From a checkpoint of a small rotation predictor: arch wide_resnet.
Rows from block 2 of a small rotation predictor, named by matrix and row number. Rows with one number belong to one channel. Each number is 50 + 12 x the weight over its row's rms, rounded and kept within 0 to 99. All counts start at 0.
After each channel's rows are labels from the 100 images, of 14848, where the channel reaches its highest value: "top examples" is what is common among them. Only what is clearly more common there than usual is listed. The data: photos with spoken descriptions (Open Images, Localized Narratives).
# convs0: first 3x3 conv, stride 2 (model.blocks.2.convs.0.weight, 144x96x3x3, each kernel summed), inputs 0-95
# convs1: second 3x3 conv (model.blocks.2.convs.1.weight, 144x144x3x3, transposed, each kernel summed), outputs 0-71

convs0.5:47 58 73 52 50 57 48 45 46 55 36 63 46 25 66 57 72 39 50 51 59 49 50 43 45 68 55 44 68 47 31 51 37 44 43 50 49 34 43 79 52 37 60 48 45 46 47 53 74 68 48 49 30 48 22 34 68 44 44 50 45 37 59 14 52 49 50 38 66 47 60 33 58 56 58 50 31 57 42 56 54 52 51 54 53 78 50 46 56 44 28 62 34 30 44 43
convs1.5:47 49 59 54 51 41 42 63 47 61 28 55 34 61 57 69 64 54 58 56 55 58 73 65 63 41 41 43 32 50 48 65 57 48 56 47 53 81 51 49 37 55 46 69 49 47 56 50 32 46 50 50 50 47 50 55 50 35 49 63 84 44 25 49 43 58 52 53 53 47 50 52
top examples: text has "holding"

convs0.32:48 50 57 42 47 41 56 41 55 41 54 57 48 52 63 29 42 57 53 46 61 51 43 74 55 35 59 67 77 52 61 39 63 48 49 58 43 57 77 51 37 61 70 49 47 43 49 63 34 51 43 50 44 42 28 37 50 49 51 61 35 49 61 39 58 80 44 29 46 36 68 58 25 26 36 50 38 29 25 48 34 39 51 45 31 49 72 53 40 47 58 60 45 40 69 47
convs1.32:46 50 60 41 71 52 57 62 47 25 26 57 54 50 45 64 53 42 54 62 34 40 32 58 56 57 53 40 90 54 50 38 45 33 41 35 33 51 30 54 45 69 47 53 59 44 63 60 32 47 47 90 55 43 60 46 55 58 66 48 39 45 52 45 44 64 49 66 50 55 56 50
top examples: text has "wearing"

convs0.79:34 45 44 46 60 15 50 57 58 64 50 43 51 55 50 55 34 57 31 51 19 55 41 50 39 50 45 40 53 56 19 58 71 59 49 30 52 61 52 66 46 31 46 70 38 50 64 50 55 82 50 55 31 62 46 54 35 53 36 50 39 40 38 52 52 44 33 48 41 46 42 59 28 54 54 56 55 34 61 59 51 50 45 71 50 67 50 50 76 48 41 36 47 64 48 70
convs1.79:50 50 43 59 49 61 55 52 49 54 64 42 47 63 69 44 42 32 44 50 57 33 45 36 36 48 50 41 68 48 52 62 48 57 51 45 38 53 45 57 21 44 26 57 54 27 57 40 50 42 45 42 70 36 39 53 43 46 54 53 55 45 27 53 54 61 73 53 51 48 49 73
top examples: text has "trees"; text has "sky"; text has "road"; text has "grass"

convs0.130:54 35 41 53 60 41 68 65 67 40 54 80 42 55 34 59 53 46 50 57 39 63 58 49 43 76 54 50 51 14 28 64 58 33 53 50 66 49 35 51 50 47 25 41 71 49 24 41 39 45 51 52 47 52 54 59 53 50 48 58 47 49 60 42 49 62 70 51 58 52 45 44 33 64 75 63 67 67 63 44 42 66 49 47 48 33 64 61 61 55 41 29 43 35 48 49
convs1.130:33 46 60 57 58 40 59 56 36 56 45 54 46 72 63 56 69 46 33 51 26 35 68 43 30 65 44 67 43 52 50 34 44 69 50 45 55 77 61 48 38 27 35 56 48 57 60 43 64 67 43 43 33 44 54 50 52 61 55 31 45 64 43 56 17 43 61 43 46 38 41 37
top examples: text has "wall"; text has "holding"

convs0.47:46 55 69 41 32 52 57 66 56 34 53 56 40 63 47 41 46 43 66 45 54 40 24 62 36 49 56 50 29 35 59 77 64 55 34 78 61 48 47 46 47 55 36 41 47 41 43 51 45 41 52 36 23 41 45 48 41 36 59 73 44 49 81 42 43 46 48 57 69 45 66 71 53 27 49 40 48 46 49 66 39 50 72 40 48 33 47 50 44 33 34 61 44 40 46 44
convs1.47:55 55 51 36 51 55 52 57 37 42 59 28 42 71 64 37 58 57 55 52 47 22 55 53 38 80 50 51 29 56 58 58 46 44 40 52 32 47 47 50 61 42 39 44 65 25 44 71 48 50 57 46 55 59 50 47 50 50 45 59 48 56 53 46 32 72 56 34 63 59 51 45
top examples: text has "holding"; text has "two"

convs0.19:39 66 99 61 52 50 60 50 59 62 47 55 37 45 60 49 57 62 36 25 43 58 64 34 52 35 54 46 66 32 57 45 41 52 45 56 49 38 59 46 31 54 61 38 68 50 54 40 43 48 46 42 42 39 60 47 39 57 56 59 48 53 69 48 43 49 26 48 38 43 54 66 44 46 42 40 31 26 56 55 74 50 42 45 57 48 50 35 59 35 43 82 62 41 36 61
convs1.19:50 63 46 65 60 73 52 61 35 54 55 43 54 57 60 39 41 42 47 60 58 39 43 59 84 32 55 63 75 47 65 81 86 59 59 32 51 46 61 59 50 61 43 69 62 21 52 58 44 50 74 56 65 44 34 42 50 65 28 48 41 35 37 59 43 49 47 61 45 45 62 59
top examples: text has "holding"; text has "man"

convs0.41:37 40 66 58 57 62 65 60 57 53 48 57 42 57 50 50 36 51 40 41 55 73 50 55 51 60 49 39 39 44 56 46 65 49 67 47 39 34 37 71 40 62 56 19 75 49 50 42 29 57 57 64 47 45 63 66 39 60 92 63 50 50 50 49 47 55 51 42 48 45 23 76 40 63 47 46 37 45 39 57 59 49 76 46 54 56 51 22 52 51 48 44 44 65 38 48
convs1.41:55 57 37 65 60 59 50 70 53 32 50 59 61 46 41 55 56 46 53 45 59 38 27 52 41 55 46 40 60 40 22 76 38 57 48 39 52 46 66 23 37 34 60 71 42 48 49 63 50 72 49 56 60 76 57 49 40 50 50 50 59 26 26 50 34 32 49 51 44 42 62 55
top examples: text has "holding"; text has "man"; text has "wearing"

convs0.42:36 31 55 54 59 61 61 51 32 38 59 72 56 46 50 58 48 57 39 44 50 51 37 53 27 51 68 36 49 43 69 35 43 57 42 54 44 65 28 49 42 15 41 53 43 46 52 33 56 52 49 79 47 29 53 42 60 58 45 63 54 26 53 51 45 66 47 48 82 48 64 53 53 52 41 47 50 42 43 50 39 45 79 50 45 58 75 59 70 37 35 54 42 54 39 57
convs1.42:50 55 61 46 38 42 42 44 70 31 48 83 53 63 64 42 76 40 80 46 56 32 45 45 50 45 54 47 27 51 71 47 59 50 50 57 58 63 53 63 60 49 62 81 65 57 50 49 31 47 44 68 56 51 33 50 51 43 46 35 56 63 46 36 35 41 43 79 66 54 61 39
top examples: text has "holding"; text has "wall"; text has "two"; text has "wearing"

convs0.93:43 58 30 50 70 58 66 75 50 45 80 65 54 48 50 42 26 50 54 40 49 50 65 50 55 57 58 41 44 47 54 50 58 38 37 41 52 41 49 31 58 70 41 44 24 66 48 41 54 50 41 34 67 57 42 36 41 49 45 62 40 40 64 44 59 45 48 50 45 38 31 39 45 39 50 80 40 52 69 37 42 60 50 29 35 79 39 33 74 47 54 59 39 56 50 54
convs1.93:51 38 50 45 77 61 52 51 34 36 45 50 34 35 50 43 46 74 42 47 70 62 66 56 56 53 50 50 53 46 68 40 64 51 51 40 37 85 24 59 54 57 41 66 51 44 50 62 65 64 44 90 31 49 46 72 52 55 31 70 50 50 53 34 25 57 50 53 44 40 45 54
top examples: text has "wall"

convs0.104:43 51 46 46 39 45 36 71 42 50 57 36 47 40 37 49 44 51 52 50 60 46 41 52 45 45 51 35 42 57 93 51 33 41 60 40 35 58 73 61 42 59 57 37 55 55 41 48 47 68 45 23 52 63 47 49 44 63 84 41 53 58 43 51 46 40 51 53 50 47 46 46 42 42 45 28 38 66 33 55 56 59 46 62 87 63 40 57 62 37 49 84 55 57 55 53
convs1.104:66 38 47 71 66 65 53 52 55 47 26 41 34 53 55 39 50 52 52 59 37 33 69 44 64 65 44 29 62 36 46 43 50 42 37 53 60 59 53 48 51 45 53 54 29 52 51 58 50 50 40 59 59 60 36 48 63 42 32 35 61 44 32 37 55 53 58 32 65 58 81 57
top examples: text has "man"

convs0.128:64 50 59 36 52 45 31 50 57 55 45 70 36 99 48 21 59 55 50 39 55 55 39 50 96 52 56 35 58 53 50 39 54 34 68 51 46 43 50 53 39 60 49 50 63 52 50 60 48 56 35 51 46 40 45 50 30 45 46 42 43 39 66 58 54 57 50 50 47 57 62 57 42 48 51 35 26 60 30 33 53 59 60 33 50 59 54 49 57 47 53 58 46 63 58 43
convs1.128:39 44 42 48 40 52 33 57 75 51 49 31 27 66 41 45 54 70 28 54 69 43 53 80 38 50 50 40 67 51 52 65 50 57 28 65 59 55 50 33 48 47 53 42 47 62 55 38 50 88 47 60 39 35 47 50 36 73 57 64 38 57 40 47 49 43 39 36 35 56 71 59
top examples: text has "table"

convs0.28:58 54 47 57 86 56 36 65 59 42 65 55 41 43 64 48 42 39 33 34 32 70 46 72 39 42 69 50 61 42 18 42 43 60 55 30 47 41 36 33 50 45 43 46 46 56 45 55 36 48 64 59 48 63 58 55 55 50 26 51 45 61 54 59 50 49 60 56 73 42 41 26 85 56 74 57 58 54 60 61 60 38 59 50 37 56 45 59 57 40 50 40 44 52 52 48
convs1.28:38 62 49 56 56 60 35 50 45 52 44 62 58 57 53 34 53 53 45 82 47 61 33 47 51 44 44 57 58 38 56 56 62 43 61 69 60 43 62 58 44 53 83 58 49 46 60 45 53 80 42 42 53 57 43 48 66 61 55 49 74 56 47 58 63 35 44 45 52 45 52 55
top examples: text has "man"

convs0.3:38 41 80 57 59 44 53 60 59 54 52 61 44 52 31 57 45 64 52 45 62 25 34 48 43 42 60 47 61 47 50 43 55 49 24 56 32 38 68 36 53 32 48 42 48 53 46 50 33 50 70 63 48 40 61 67 63 59 42 63 21 33 77 40 52 74 56 37 53 44 67 44 44 53 33 61 47 39 46 45 54 48 55 37 35 67 64 40 43 27 43 44 41 47 68 65
convs1.3:58 47 44 57 38 43 56 58 55 68 50 41 57 49 50 55 42 71 58 50 52 55 46 46 45 59 71 82 47 38 83 55 58 46 44 46 45 50 58 38 66 63 66 48 72 50 54 51 40 50 61 43 28 43 56 49 60 35 56 50 44 55 47 45 42 39 61 62 37 48 18 40
top examples: text has "woman"

convs0.69:50 57 50 58 57 60 50 48 63 58 73 11 54 40 51 44 46 50 50 39 79 53 43 55 34 22 57 44 46 38 36 49 55 50 38 29 41 31 43 57 29 44 53 67 54 34 42 52 49 50 58 55 41 51 50 32 49 54 70 38 51 46 57 74 49 35 43 43 27 45 52 57 69 62 78 50 51 47 54 50 50 50 53 49 59 59 76 50 69 36 42 68 62 63 63 60
convs1.69:45 62 46 48 50 39 37 57 75 42 53 48 36 52 60 39 57 43 57 57 55 15 33 49 69 59 56 46 34 34 49 66 47 30 50 70 45 31 52 60 50 24 68 32 40 52 47 25 39 37 73 40 37 64 50 55 55 35 37 47 57 49 44 41 45 52 47 54 47 61 38 58
top examples: text has "wearing"

convs0.26:40 46 52 50 69 59 63 45 31 42 33 50 54 34 53 56 33 65 58 39 37 58 40 47 53 48 55 41 54 54 66 56 70 53 50 78 60 34 64 39 40 81 29 20 49 52 53 61 27 32 59 40 53 39 48 57 26 54 77 47 36 54 70 43 46 48 54 36 49 62 60 48 57 69 70 52 60 36 40 61 62 70 56 62 48 42 47 52 60 59 43 45 50 46 47 40
convs1.26:53 23 44 53 51 40 57 32 47 47 59 46 58 35 55 48 52 53 59 57 50 63 63 42 46 54 35 50 46 64 63 57 49 48 46 27 66 37 45 44 49 45 44 54 57 57 72 53 38 69 63 60 56 54 55 53 63 46 29 47 37 48 37 42 42 46 54 42 46 68 62 61
top examples: text has "man"

convs0.101:67 27 31 36 49 77 40 28 29 48 42 30 38 50 57 50 51 52 47 35 63 39 42 67 72 46 70 48 58 44 69 54 63 49 33 66 59 53 53 48 44 47 48 74 34 42 48 57 53 39 54 43 42 50 42 46 50 53 76 54 22 45 73 46 39 66 48 56 53 43 54 42 66 53 35 57 41 23 44 46 42 41 53 48 36 40 62 50 43 48 54 25 60 57 44 33
convs1.101:44 64 59 61 34 35 57 55 68 49 55 35 39 50 41 39 30 51 66 70 50 56 37 79 58 37 46 44 47 57 65 56 55 33 30 44 53 36 46 50 65 53 59 63 49 41 61 53 31 48 47 64 50 34 34 55 52 54 45 41 33 62 61 71 50 67 36 57 44 55 53 50
top examples: text has "holding"; text has "two"