config.toml
model = "rotation predictor"
activation = "relu"
beta1 = 0.95
Rows from block 5 of a small rotation predictor, named by matrix and row number. Rows with one number belong to one channel. Each number is 128 + 24 x the weight over its row's rms, rounded and kept within 0 to 255. All counts start at 0. Numbers have three digits each. After the name is the row's rms in percent of the matrix's.
After each channel's rows are labels from the 100 images, of 14848, where the channel reaches its highest value: "patch colour" is the nearest of a few named colours to the mean colour under the peak. Only what is clearly more common there than usual is listed. The data: photos with spoken descriptions (Open Images, Localized Narratives). In brackets: how many of the 100.
# convs0: first 3x3 conv (model.blocks.5.convs.0.weight, 144x144x3x3, each kernel summed), inputs 0-143
# convs1: second 3x3 conv (model.blocks.5.convs.1.weight, 144x144x3x3, transposed, each kernel summed), outputs 0-143

convs0.117 106:128110138128146128113097106132116121110158104070101125117101114146127142137138087131146148112149163103119126130106157112103178116112156117098113109130142131114118153107112121140126122148170099082113126151103114151142118109097131123097135128190150114102108152123114098128061128146134076102159114083137129119218116141144143078152157144112106113118129120093119129121111127114185132144128133079123153106167145114128189128128119135118146
convs1.117 107:143129123164104140120159077157129122160117134119113103135106154123096104123149086142126153128150151137113146127143126111154117141060112128090122076109136109116131158150149150121128153133202092115159137127128142152143119121139101137115144150162129107084141120128140148162099110128139090092131101165146104096232145122134168120105147160128150116140136129151137089130133186099172116128136132128125124122126117129155173140128116130132142
patch colour: pink (36)

convs0.140 096:098122149142128173130161124123147146177160158117126114167152133125101115101147126136125103115131125110141147123141149128198111131116123093119108125094066107152120128124144118110124141067119137117142132134117142127163173141113123144094134103140128127133182164151128173128137151180165143144135138111115103132141160148113111174187132073112142135117163179081128149117122145113144103150137162145099114134170163137142120117130109138155090
convs1.140 099:105116110087129143103091095152139121163189113163154100156098168112111124128128123152116122122128131128181160067180118113128101130122112128125134131128107108118153118130110111131153103153128144138079110109178125132120141133122123146147139131157168167097099130161140063114107124151185147128148113104103140149112168099100152138146102119153134111121163132113140174088142139168110129151094154112121120151140100164128091151111150134117120
patch colour: white (31)

convs0.87 087:105125158147135142154099128125167062152120131109138137139080092170157099109128137134149135100105128125138095083135142123142112147123139160122118139134079114090076107128143109114140143121093066143153176101133079123116120082124136123129119140115092111126122178148175109106128175139080172120143138117114116163107151096139157128170135115100128162135148113120143110112137148148094155150138115114130125121110117166117128163165144134098117
convs1.87 099:198121158128141083115128121123138100142124165148133138161127143110108144153167166109175128127125188136128146148131128133113141086136104153133189113101156154111108103137153145111141121132121128134132112149121157141094119137112133125124162110132152118102111135145132108147133140160139140107147128119148169173116111145127133129109113093105131159116129095143158139157165120123139140189128130133121102148071121057107133157161191083121089
patch colour: white (28); pink (26)

convs0.130 095:111150088132116146131144169130149171132145131124107103163196193099146128128111164139068193128145128126155120089104154142108129103124177148139082125145128095124169117083131154133157134107142121144111155127110128115178120168123128118122125116115155135117117119145151065083110165116154112142135138120121146144089134121139107149165125094102123130128079121149115141109155117107128138115115149148101122117111153160114156147153136116130158
convs1.130 093:135134160187104149106119147117133100189173134115088134167137150138096143144122126121097149113148139138148169112155147164181120109123118127119139150145079131160160148139103146131154146155137153119134154146091177155107144128147115128127130140146160138162120076153096089159155134151141118165116192112171128137173150128117142119174134128088098146138143142153140126145122101137157121135102126096111095149141109128133147146152148142096145
patch colour: white (32); cyan (27)

convs0.51 098:089101101101093129132125146132097075157151151130152134135100104148107141139087144141138088100092131098147147137116143159126152151120115119135130162114117179091147178128109120151166094084166126109139157119134107154107132116152150132161130150091079112128134134128119120128138128139063111105139123141102131114091135121141121079158114125128102184136130144124135091128121139148109152113108118160074123118136103120128150157094118111203146
convs1.51 106:167111199165148167146140130114125092186170140182195158104118131133128121134096111141135151133115144148145131139140120124108155117147183154096121142107109142133178140093117128141158142120144139134153137142136138113130123123131102129103108106111167146090139135155116130120153155108099093101142119139148084137091147116103172165158128118128105187127122127137138088139125127100120112136111102132138134157067150109127145099125149158157107
patch colour: white (38)

convs0.90 107:132097121128111110119101135142184099123123136108138115096114127117133107137128118111100127102109074111126101180156132101141085149155100177102097124144143152126108135149112110164133145141150111124175179144112114134128083183130122075118158145117095127130130121115118160118118143161150130080153159119093102116124160099126105097178135185117119108118145114144141093066127137124133128132111131139094071106123126130110171119114135108134106
convs1.90 099:126128082142132189109133141096146087110133165088117109108095102107107089122125104110141115144063122129122137128099143115114140189088100080100156138153140136147152131117106150098148143126113107125106116086140115106127105152105116090122118138128081119140106144125131171126157127092131116113120167115116135145120152185108128101193126132174113128145165086114109147130156106094110142169151145130122128166131128138154105134141098109128116
patch colour: white (38); cyan (30)