config.toml
hidden_act = "relu"
channel_attention = "eca"
init = "trunc_normal_002"
optimizer = "soap"
beta2 = 0.99
beta1 = 0.95
magnitude_pruning = 0.7
batch_size = 256
Rows from block 2, named by matrix and row number. Rows with one number belong to one channel. Each number is 500 + 25 x the weight over its row's rms, rounded and kept within 0 to 999. All counts start at 0. Numbers have three digits each. After the name is the row's rms in percent of the matrix's.
# convs0: first 3x3 conv, stride 2 (model.blocks.2.convs.0.weight, 144x96x3x3), inputs 95-95, a 3x3 kernel for each
# convs1: second 3x3 conv (model.blocks.2.convs.1.weight, 144x144x3x3, transposed), outputs 95-99, a 3x3 kernel for each
convs0.0 106:500438500500500500500444500
convs1.0 103:466500500500500528500472455500500500500500526500463423500500542500500468500500500500466455515500571500552500500549448500500500500500500
convs0.1 100:500500500500533500500500500
convs1.1 102:546500500471541500575500500481500473500542439500565500500500500500500500500500500500513500523512500500500500500500555500500500500500500
convs0.2 091:500500500500500500554581551
convs1.2 099:500500500500500500452500500463500500500500500500545500500500500500500500500500500500500500448500500500500500500500476500500521500500549
convs0.3 106:500556500500500521527500500
convs1.3 107:500500470521467500517539546500500451557534500533591480500546500538500470500500500500546500533500528500500500542500500500500500500500500
convs0.4 095:500442500460500542469500500
convs1.4 098:444500529474480500500500542500500500500468500455500500500457447500500500538500583549500500441463556488500500500500500500458500500500500
convs0.5 108:445500500500500500508500500
convs1.5 104:500500500500500500500500500500500500500500500571500500598500533500478576500500500500500500539432500509466367500500500500549500500500468
convs0.6 097:500500500540453535464507500
convs1.6 096:562500500500488479500500500500500532500500500468500541500500500500500500500469513500500500556500500500520524500500500455500456500457500
convs0.7 103:500500572511500500500500500
convs1.7 103:500500500500542500500500500500500487500500500500500500500500500500513528500500513500547500547500481500500540500500434500500500529500500
convs0.8 108:500500500500529500522500500
convs1.8 105:522500500500534500500500500500531536500500564513500550500500484571500481500470485500606536500500500547460500500466572500500500500520500
convs0.9 103:500500524461543500500450500
convs1.9 105:500462551500451500500500500482500560466500460500526500500500500500500500440500500500410570500571500529500528500500559500516521500500500
convs0.10 104:487500446500500426500500500
convs1.10 099:500484500500554500500500560448500464500469500500500574500500500500500500500500500500500500500500500500500500500570500528440500448500500
convs0.11 099:522500500500500500500500500
convs1.11 103:500500500500500500531500500500500453544500500500500500500500500500500500500500500500477500500500500603466469500500500500521500475458576
convs0.12 090:500500500395477454500500500
convs1.12 101:522500500500476469529500500500500500500500500500521500448500500500500500445451500500500446500461500540455500529500468500500459500458500
convs0.13 108:464500460500500500559500500
convs1.13 111:515445500500500500500549500500500500582500500500500500500500500500500457555500500500500500473500500500500500500533500500500500500454500
convs0.14 111:500500512500500457473500426
convs1.14 107:500532500500500500500500500500557500500500473500552437500500464523500500514553500500500500500500500500500500500500500500500500462500500
convs0.15 097:475500535500500500500500500
convs1.15 096:500500500472500486500500500528500550500555439500470500500551500463588543500500500500575500500550553500500537448500500528500500554474500
convs0.16 103:500500554491482500500512500
convs1.16 107:474506527500500477500500465500446500581580439500552500500500500489554500500550500554462534500500552500500463500453500500500500500500500
convs0.17 092:556500500521535500558500459
convs1.17 094:500500500500500500500477500542544500500500500500500500421500500500500500500500500500486461500500555516500500500542500474434500500500500
convs0.18 107:500575500500500500500500500
convs1.18 095:500500500567460547500500500500479500500423468450500538500519500500500500500474500500500500500500530500500567500500500500500500462447439
convs0.19 099:518519500500449566500500529
convs1.19 099:500525500500500500500500456500500526515547500473500500500500500500500483500500500500500500443500500544500500500500479500500500500500534
convs0.20 106:445500500500500500470483500
convs1.20 095:500500552425500587461500536500500500500500540500500500500500474580500500500500500547500500500582500500500500545500500500500500500537500
convs0.21 097:456500500467540500564500500
convs1.21 100:516500452500500556574500500500500500500445500533527463529500500431500459500500516500500500500500449476500500550500500500500500500500535
convs0.22 089:500500500429500500500500500
convs1.22 098:445539521500500500500500500500547500500525500454500500399500500465475500500500500466500500500500500439500549500500500474500537466500500
convs0.23 089:500485500580476437461500500
convs1.23 097:500500500430449500500500500545536429500500542500500500500458500500457500500500500537500534500500500500500467500500500500500500500500462
convs0.24 098:537454500500500500505500473
convs1.24 092:500519416542465569500500500500569545500462500500486538552500500500500500500500469547500500500500500500500452500500564500500500536500500
convs0.25 110:532500500500467581500562477
convs1.25 100:500500500500500500500524500500500481462426476500500529455500500500500510500500569500484500500542452500500500500500500431500500500461521
convs0.26 108:500446500468514500500500500
convs1.26 102:455500500534500500500500500500500500425446500500467500500500500500500500532500463500500500572567565588562456500500555500436432500531452
convs0.27 107:500549500452542500469454500
convs1.27 105:500500500559481500500500500601500500464546500500442500500500531500500500500500500500500500500443500500500500541500531500500538500583500
convs0.28 108:500500500500487500500500500
convs1.28 101:500500500500480500500553500500500500500500500500500451500500500500500500472500500500460500500500500451563556542536500520500500500500500
convs0.29 090:500500500500500586558554500
convs1.29 099:500452500500500456477500500500548500500500527500500500500539500459556500500500500500508528500544500500500500550547500544583500500500474
convs0.30 105:509500500500500457480500534
convs1.30 099:535500500500558500571521500500500500500500500486500500500500476500530500541500500500500500516500500547500500500500500477500500457500525
convs0.31 098:529536500500455500500529500
convs1.31 096:500500428500500500470444424500566500500574518500500500500539500500558500500500500500500500500500467500500500500500500456500555500532519
convs0.32 111:500500500500500506500500478
convs1.32 108:522437500475500526505500500500500439500533585500477500500470500500500465517500573514500447500544500515500500525478500500500500500550500
convs0.33 107:527500500551500500500564540
convs1.33 102:500500468500425500500444500500500500500500500500500515500452466500500468500500500500500474500500537500500547539444500500500500500500500
convs0.34 090:424468500500474500500500500
convs1.34 102:500500500500481500475500500500500535500500500500500545500434442500537473500500500500547536500580535459500421467500500543500549500500500
convs0.35 096:500500478589500500500530500
convs1.35 105:500500500550500500500473500473500500500500567500500466500500500500500500500500500552459460500500500456500500431500500500500466477500521
convs0.36 106:439465500450500500510500500
convs1.36 101:457500500565500536458555500528500537500538500500500500500500500500460500500500500500500500500535439546500561500500463500500447500447500
convs0.37 097:500500500500500500487500474
convs1.37 096:472500500500500471500431500525500559500515500547500500441500500500500500500500449500500500500469448500500500536500500558460500500500431
convs0.38 105:476500529500500500500518500
convs1.38 101:500500500500520552470500482565500500587500500560500500488456525500476500500439500500561500500500428531457500500565470500500500500500532
convs0.39 103:500480500482448529500518480
convs1.39 096:500521500550500512500500500500500500500500500500443500500500500500500500500500446444467500500500500531500500500500500484459500455500460
convs0.40 089:500438530534571432500500500
convs1.40 096:500500454531539500500500500472500500500500500500542500500500500500500525500500500452500500500500500540460500476500500500535434500500500
convs0.41 108:472500533500500500500481500
convs1.41 097:533500500500500500500500500447500479464518578500500500500500461511500423500500500500469542500500500500500500500500500500500536500489500
convs0.42 103:477500500564500500500500500
convs1.42 107:500449500500500500478526500524500500500540528500500500548500500535500500461500500530478448557500475500500500500500520500500500565500455
convs0.43 100:500586500586550500583525500
convs1.43 109:447500500500457500520500500544500500500500500500510500500500500500460500500500448500500546500500500472500500500500480500500500500500535
convs0.44 097:500500500500500451500500500
convs1.44 099:536500500500500500500547500500545545500500500500534551500500500500481406500568500500500436500500500500500500500471534500500500500468500
convs0.45 105:500500500500462532476483542
convs1.45 101:500500500500500500408540500458500524475500500500500500500500500473435500539500500500500438500500448500500500500472500500500500500537500
convs0.46 097:500454500500500500442534500
convs1.46 098:442500500518500500535500500500500490500500455500500477500537465500500500500435500500500500500452500444500500523449500543500500500500500
convs0.47 096:539477441500500500500500500
convs1.47 100:531500500500500438477500500500449549500500500500500500527477449500533500500500443500500481500538485518500500500500500500500539500475472
convs0.48 099:500500500500500500500472500
convs1.48 099:500500500500500543500500500500500470500534500500500546500500500544500500500500544530451500458500500500500500500500471520500469500474500
convs0.49 093:500500548553605548500535581
convs1.49 098:451500500500500500531500500500500564450500500500432500500500500467452500500500483530500542531500468445500500454500500500584537457500500
convs0.50 091:500500500470582500500500500
convs1.50 095:438500500456500546500463500521500500520510500469500500500500500500500500500500468500500509500524500500500500500500500548500500500500533
convs0.51 098:500500536500563500573500500
convs1.51 093:500493500557500500500577500500500500500500500500500500500500500465538553500474500500523500500500500500500500500500437500500440500500506
convs0.52 109:500500500500500500433500500
convs1.52 097:500564500500500500500500460542500500500500582500500500500454500500500500472500500500500500470500500548461500500500500500455500500597561
convs0.53 100:500500500500500548441500500
convs1.53 098:500500500500500500500500448574500500535500500500457500552500459466500500500500500500500454487500500500593528500500500500599500528500500
convs0.54 099:555500500500513500500471500
convs1.54 104:500500536574500500500530500500565459500440545500440500500500500475527562500442500500424500500500500500510500500500564500500500500542500
convs0.55 091:500500500500500500500500500
convs1.55 086:446500543500500500500500448500465542500500500500471458500548500500500555500500580500538545500515500500500500500500500500500500500500500
convs0.56 099:500448500576500472500461500
convs1.56 100:500500558500500500452500500469474500500500500500500533480500465500500500500500500500550536500500500547453500428500516500453500500500483
convs0.57 088:472500500500500500500500525
convs1.57 089:500500500500500448500500500448500500500500500552500500500500500462500545441447500500500500500500500466500447444450500411500530500500500
convs0.58 101:516454500500500533500500500
convs1.58 112:500500500537454500428543460470500500522500467500500500500500500500500500500527500500500460500558500458500594500500500500455530500448500
convs0.59 098:500412438480500568459532500
convs1.59 097:500468500500527500500516467500500500500500520500500500526490500500466500454500517500437500500500500474491500500543500500500530500440475
convs0.60 096:500500534521500500549500500
convs1.60 096:485500500550519500500500500500500524500500500500500500500500500500500500500500572500452500500500500462523500500441500454482500500500464
convs0.61 101:540476526500500523465500500
convs1.61 097:500500500500500500500500465526447549512500472500500418500500469500500500500500500500500500521480500500500532536547568500500576500500500
convs0.62 099:500490500500500500507453481
convs1.62 100:480500500500500500482500455500500500500564500500476500500500521500500500500572541500500500479500500500454500525500500472500565500540500
convs0.63 103:500500412500500500500500500
convs1.63 106:508500475438473500500580500500500500500500469452500500500481500451500500500500534518500500500500500500500457500500500500500459557500500
convs0.64 110:500500500518460451561500500
convs1.64 099:500475500500500445500461500462500500500508467500472516500500472500500441474455500500500533534428500500466500500474549500500500500500500
convs0.65 103:500500551500500500500500500
convs1.65 097:500500500500453500446441500500500500500529500577482500500500500500500478440500480500500481500500464500432478500500500500569500450500555
convs0.66 105:500500500500500500519500547
convs1.66 100:460500554434500500437500500500500515547500500525500440500446475500500500500500500500449478500422500500500500500500500500500571500500500
convs0.67 104:500529500500553500465460465
convs1.67 102:448505500524500500500523500500500464430500500500500500500500500559570500500500500454544556500500500463500472521521500500500500448500500
convs0.68 098:500500558500500500500476468
convs1.68 103:542500443500500500500553500479500500469500535500500500463500500556500500500547500487500500465500500441513500500500500500500557500469458
convs0.69 103:500500500500500500500500567
convs1.69 099:500430500500535500500541500500500436500500500500447471500500500536518446500500500500500500500500528500500500500500500446500500500524540
convs0.70 106:500500540587555532500500500
convs1.70 105:500500500500500500553500551500438500457500472500578500500500500433500454500500500541561445581500473466500500500464477480500500500453569
convs0.71 080:500550427500500500500545545
convs1.71 098:541500462553500500500500500532500500542500500500473500572595576500500549500500500500500500500500564500460500470500500500459554500500500
convs0.72 091:545500500557484521515500436
convs1.72 097:500500558500500562500500511500445500500500446551500443481500500500500500500500480500500500464505432453449500522548500500459470500500442
convs0.73 099:520500589460500500500500419
convs1.73 102:500467500568500500500530588500500476500500500542500510500500500477500500500559539500500500500500500500500500500500500500500500500434500
convs0.74 111:500500500500528500500500500
convs1.74 107:547500500500500525500500447500500460500500463500500500500500500500500500467460426500585500500542500500500494546500500500500448516500475
convs0.75 104:518458500532442500483500591
convs1.75 101:500423449500500475500500538500500500526500547500500500500500541500500541500500500500456500500500500500500500500500500563500500445500479
convs0.76 103:544500500563500471500500500
convs1.76 102:500538500500469500463530500500500500500500468462500456564500500500500500500461500437500447475500500558467500439500476500520500500500500
convs0.77 101:500482500542500552500500500
convs1.77 105:500500534500558571500500550500500500500559500449547500546500500500500500500500536500500500500500500471500500500515500518500500500500500
convs0.78 094:500500500500500500500545500
convs1.78 096:500559500500500500500500523500500500500500500500454519500546543500500528500500500500500419429446500500500500500500459512500500500500475
convs0.79 090:500500492500547626500500500
convs1.79 088:510450500553500500500545500500500476500459478518500500500500500500500449500532500500530500500500500500500500500500500500500500500500500
convs0.80 098:500500561555500500500500500
convs1.80 091:500500500500500437500500500534500500500441500479432500500500443485500500500500500500500448434500577500500500500457500500500500521504500
convs0.81 092:463500500470476500450500500
convs1.81 096:500500500500500500500500467500472500500545500500500489500465500500500500500500500500500500473550561500500500500500500500500500453500500
convs0.82 105:477524500500564500500500500
convs1.82 099:500500500500500500500458500500500500463500500500578500500500500500500541547463500500500500500500500500537500500465500500500500500500500
convs0.83 107:500500500500458500533539500
convs1.83 094:535500500500521500500476500500556500500500500500523500500534543500500500500546500500500500500500500437500500556500500500500476500500500
convs0.84 097:500500500581500500500500500
convs1.84 101:500500500500467456500500500526470531500500477500500500438549500447560500500567500479500500500565464500500524500500500500440535537500500
convs0.85 109:500500500520520456500500500
convs1.85 097:500500557500481500500500500500500425500500500500500500500532500430462500434500500500558500500500500468469525500478500500500500500500500
convs0.86 099:500517500500500545599500461
convs1.86 103:500500500500500500500427500500500519500500547500439500500500451487500548552513500500529500500500500500500428500500500521500500500500500
convs0.87 099:500500500500500500500500500
convs1.87 100:500500551500500500449470500500459500500414540500500500500500500500461500500500548500500461500500500500500500500500500437473500500483575
convs0.88 101:523529538500500544432500538
convs1.88 090:500450500447500500536500500500493500451500484438584445500443500500523500427468500500500500500500548500500500567500500500437500422500543
convs0.89 094:500500440500477500500500552
convs1.89 102:500535474500500500500500500500500500500500473455500500535417500540500439542571500500500463554500500524572500500544500500500464474500473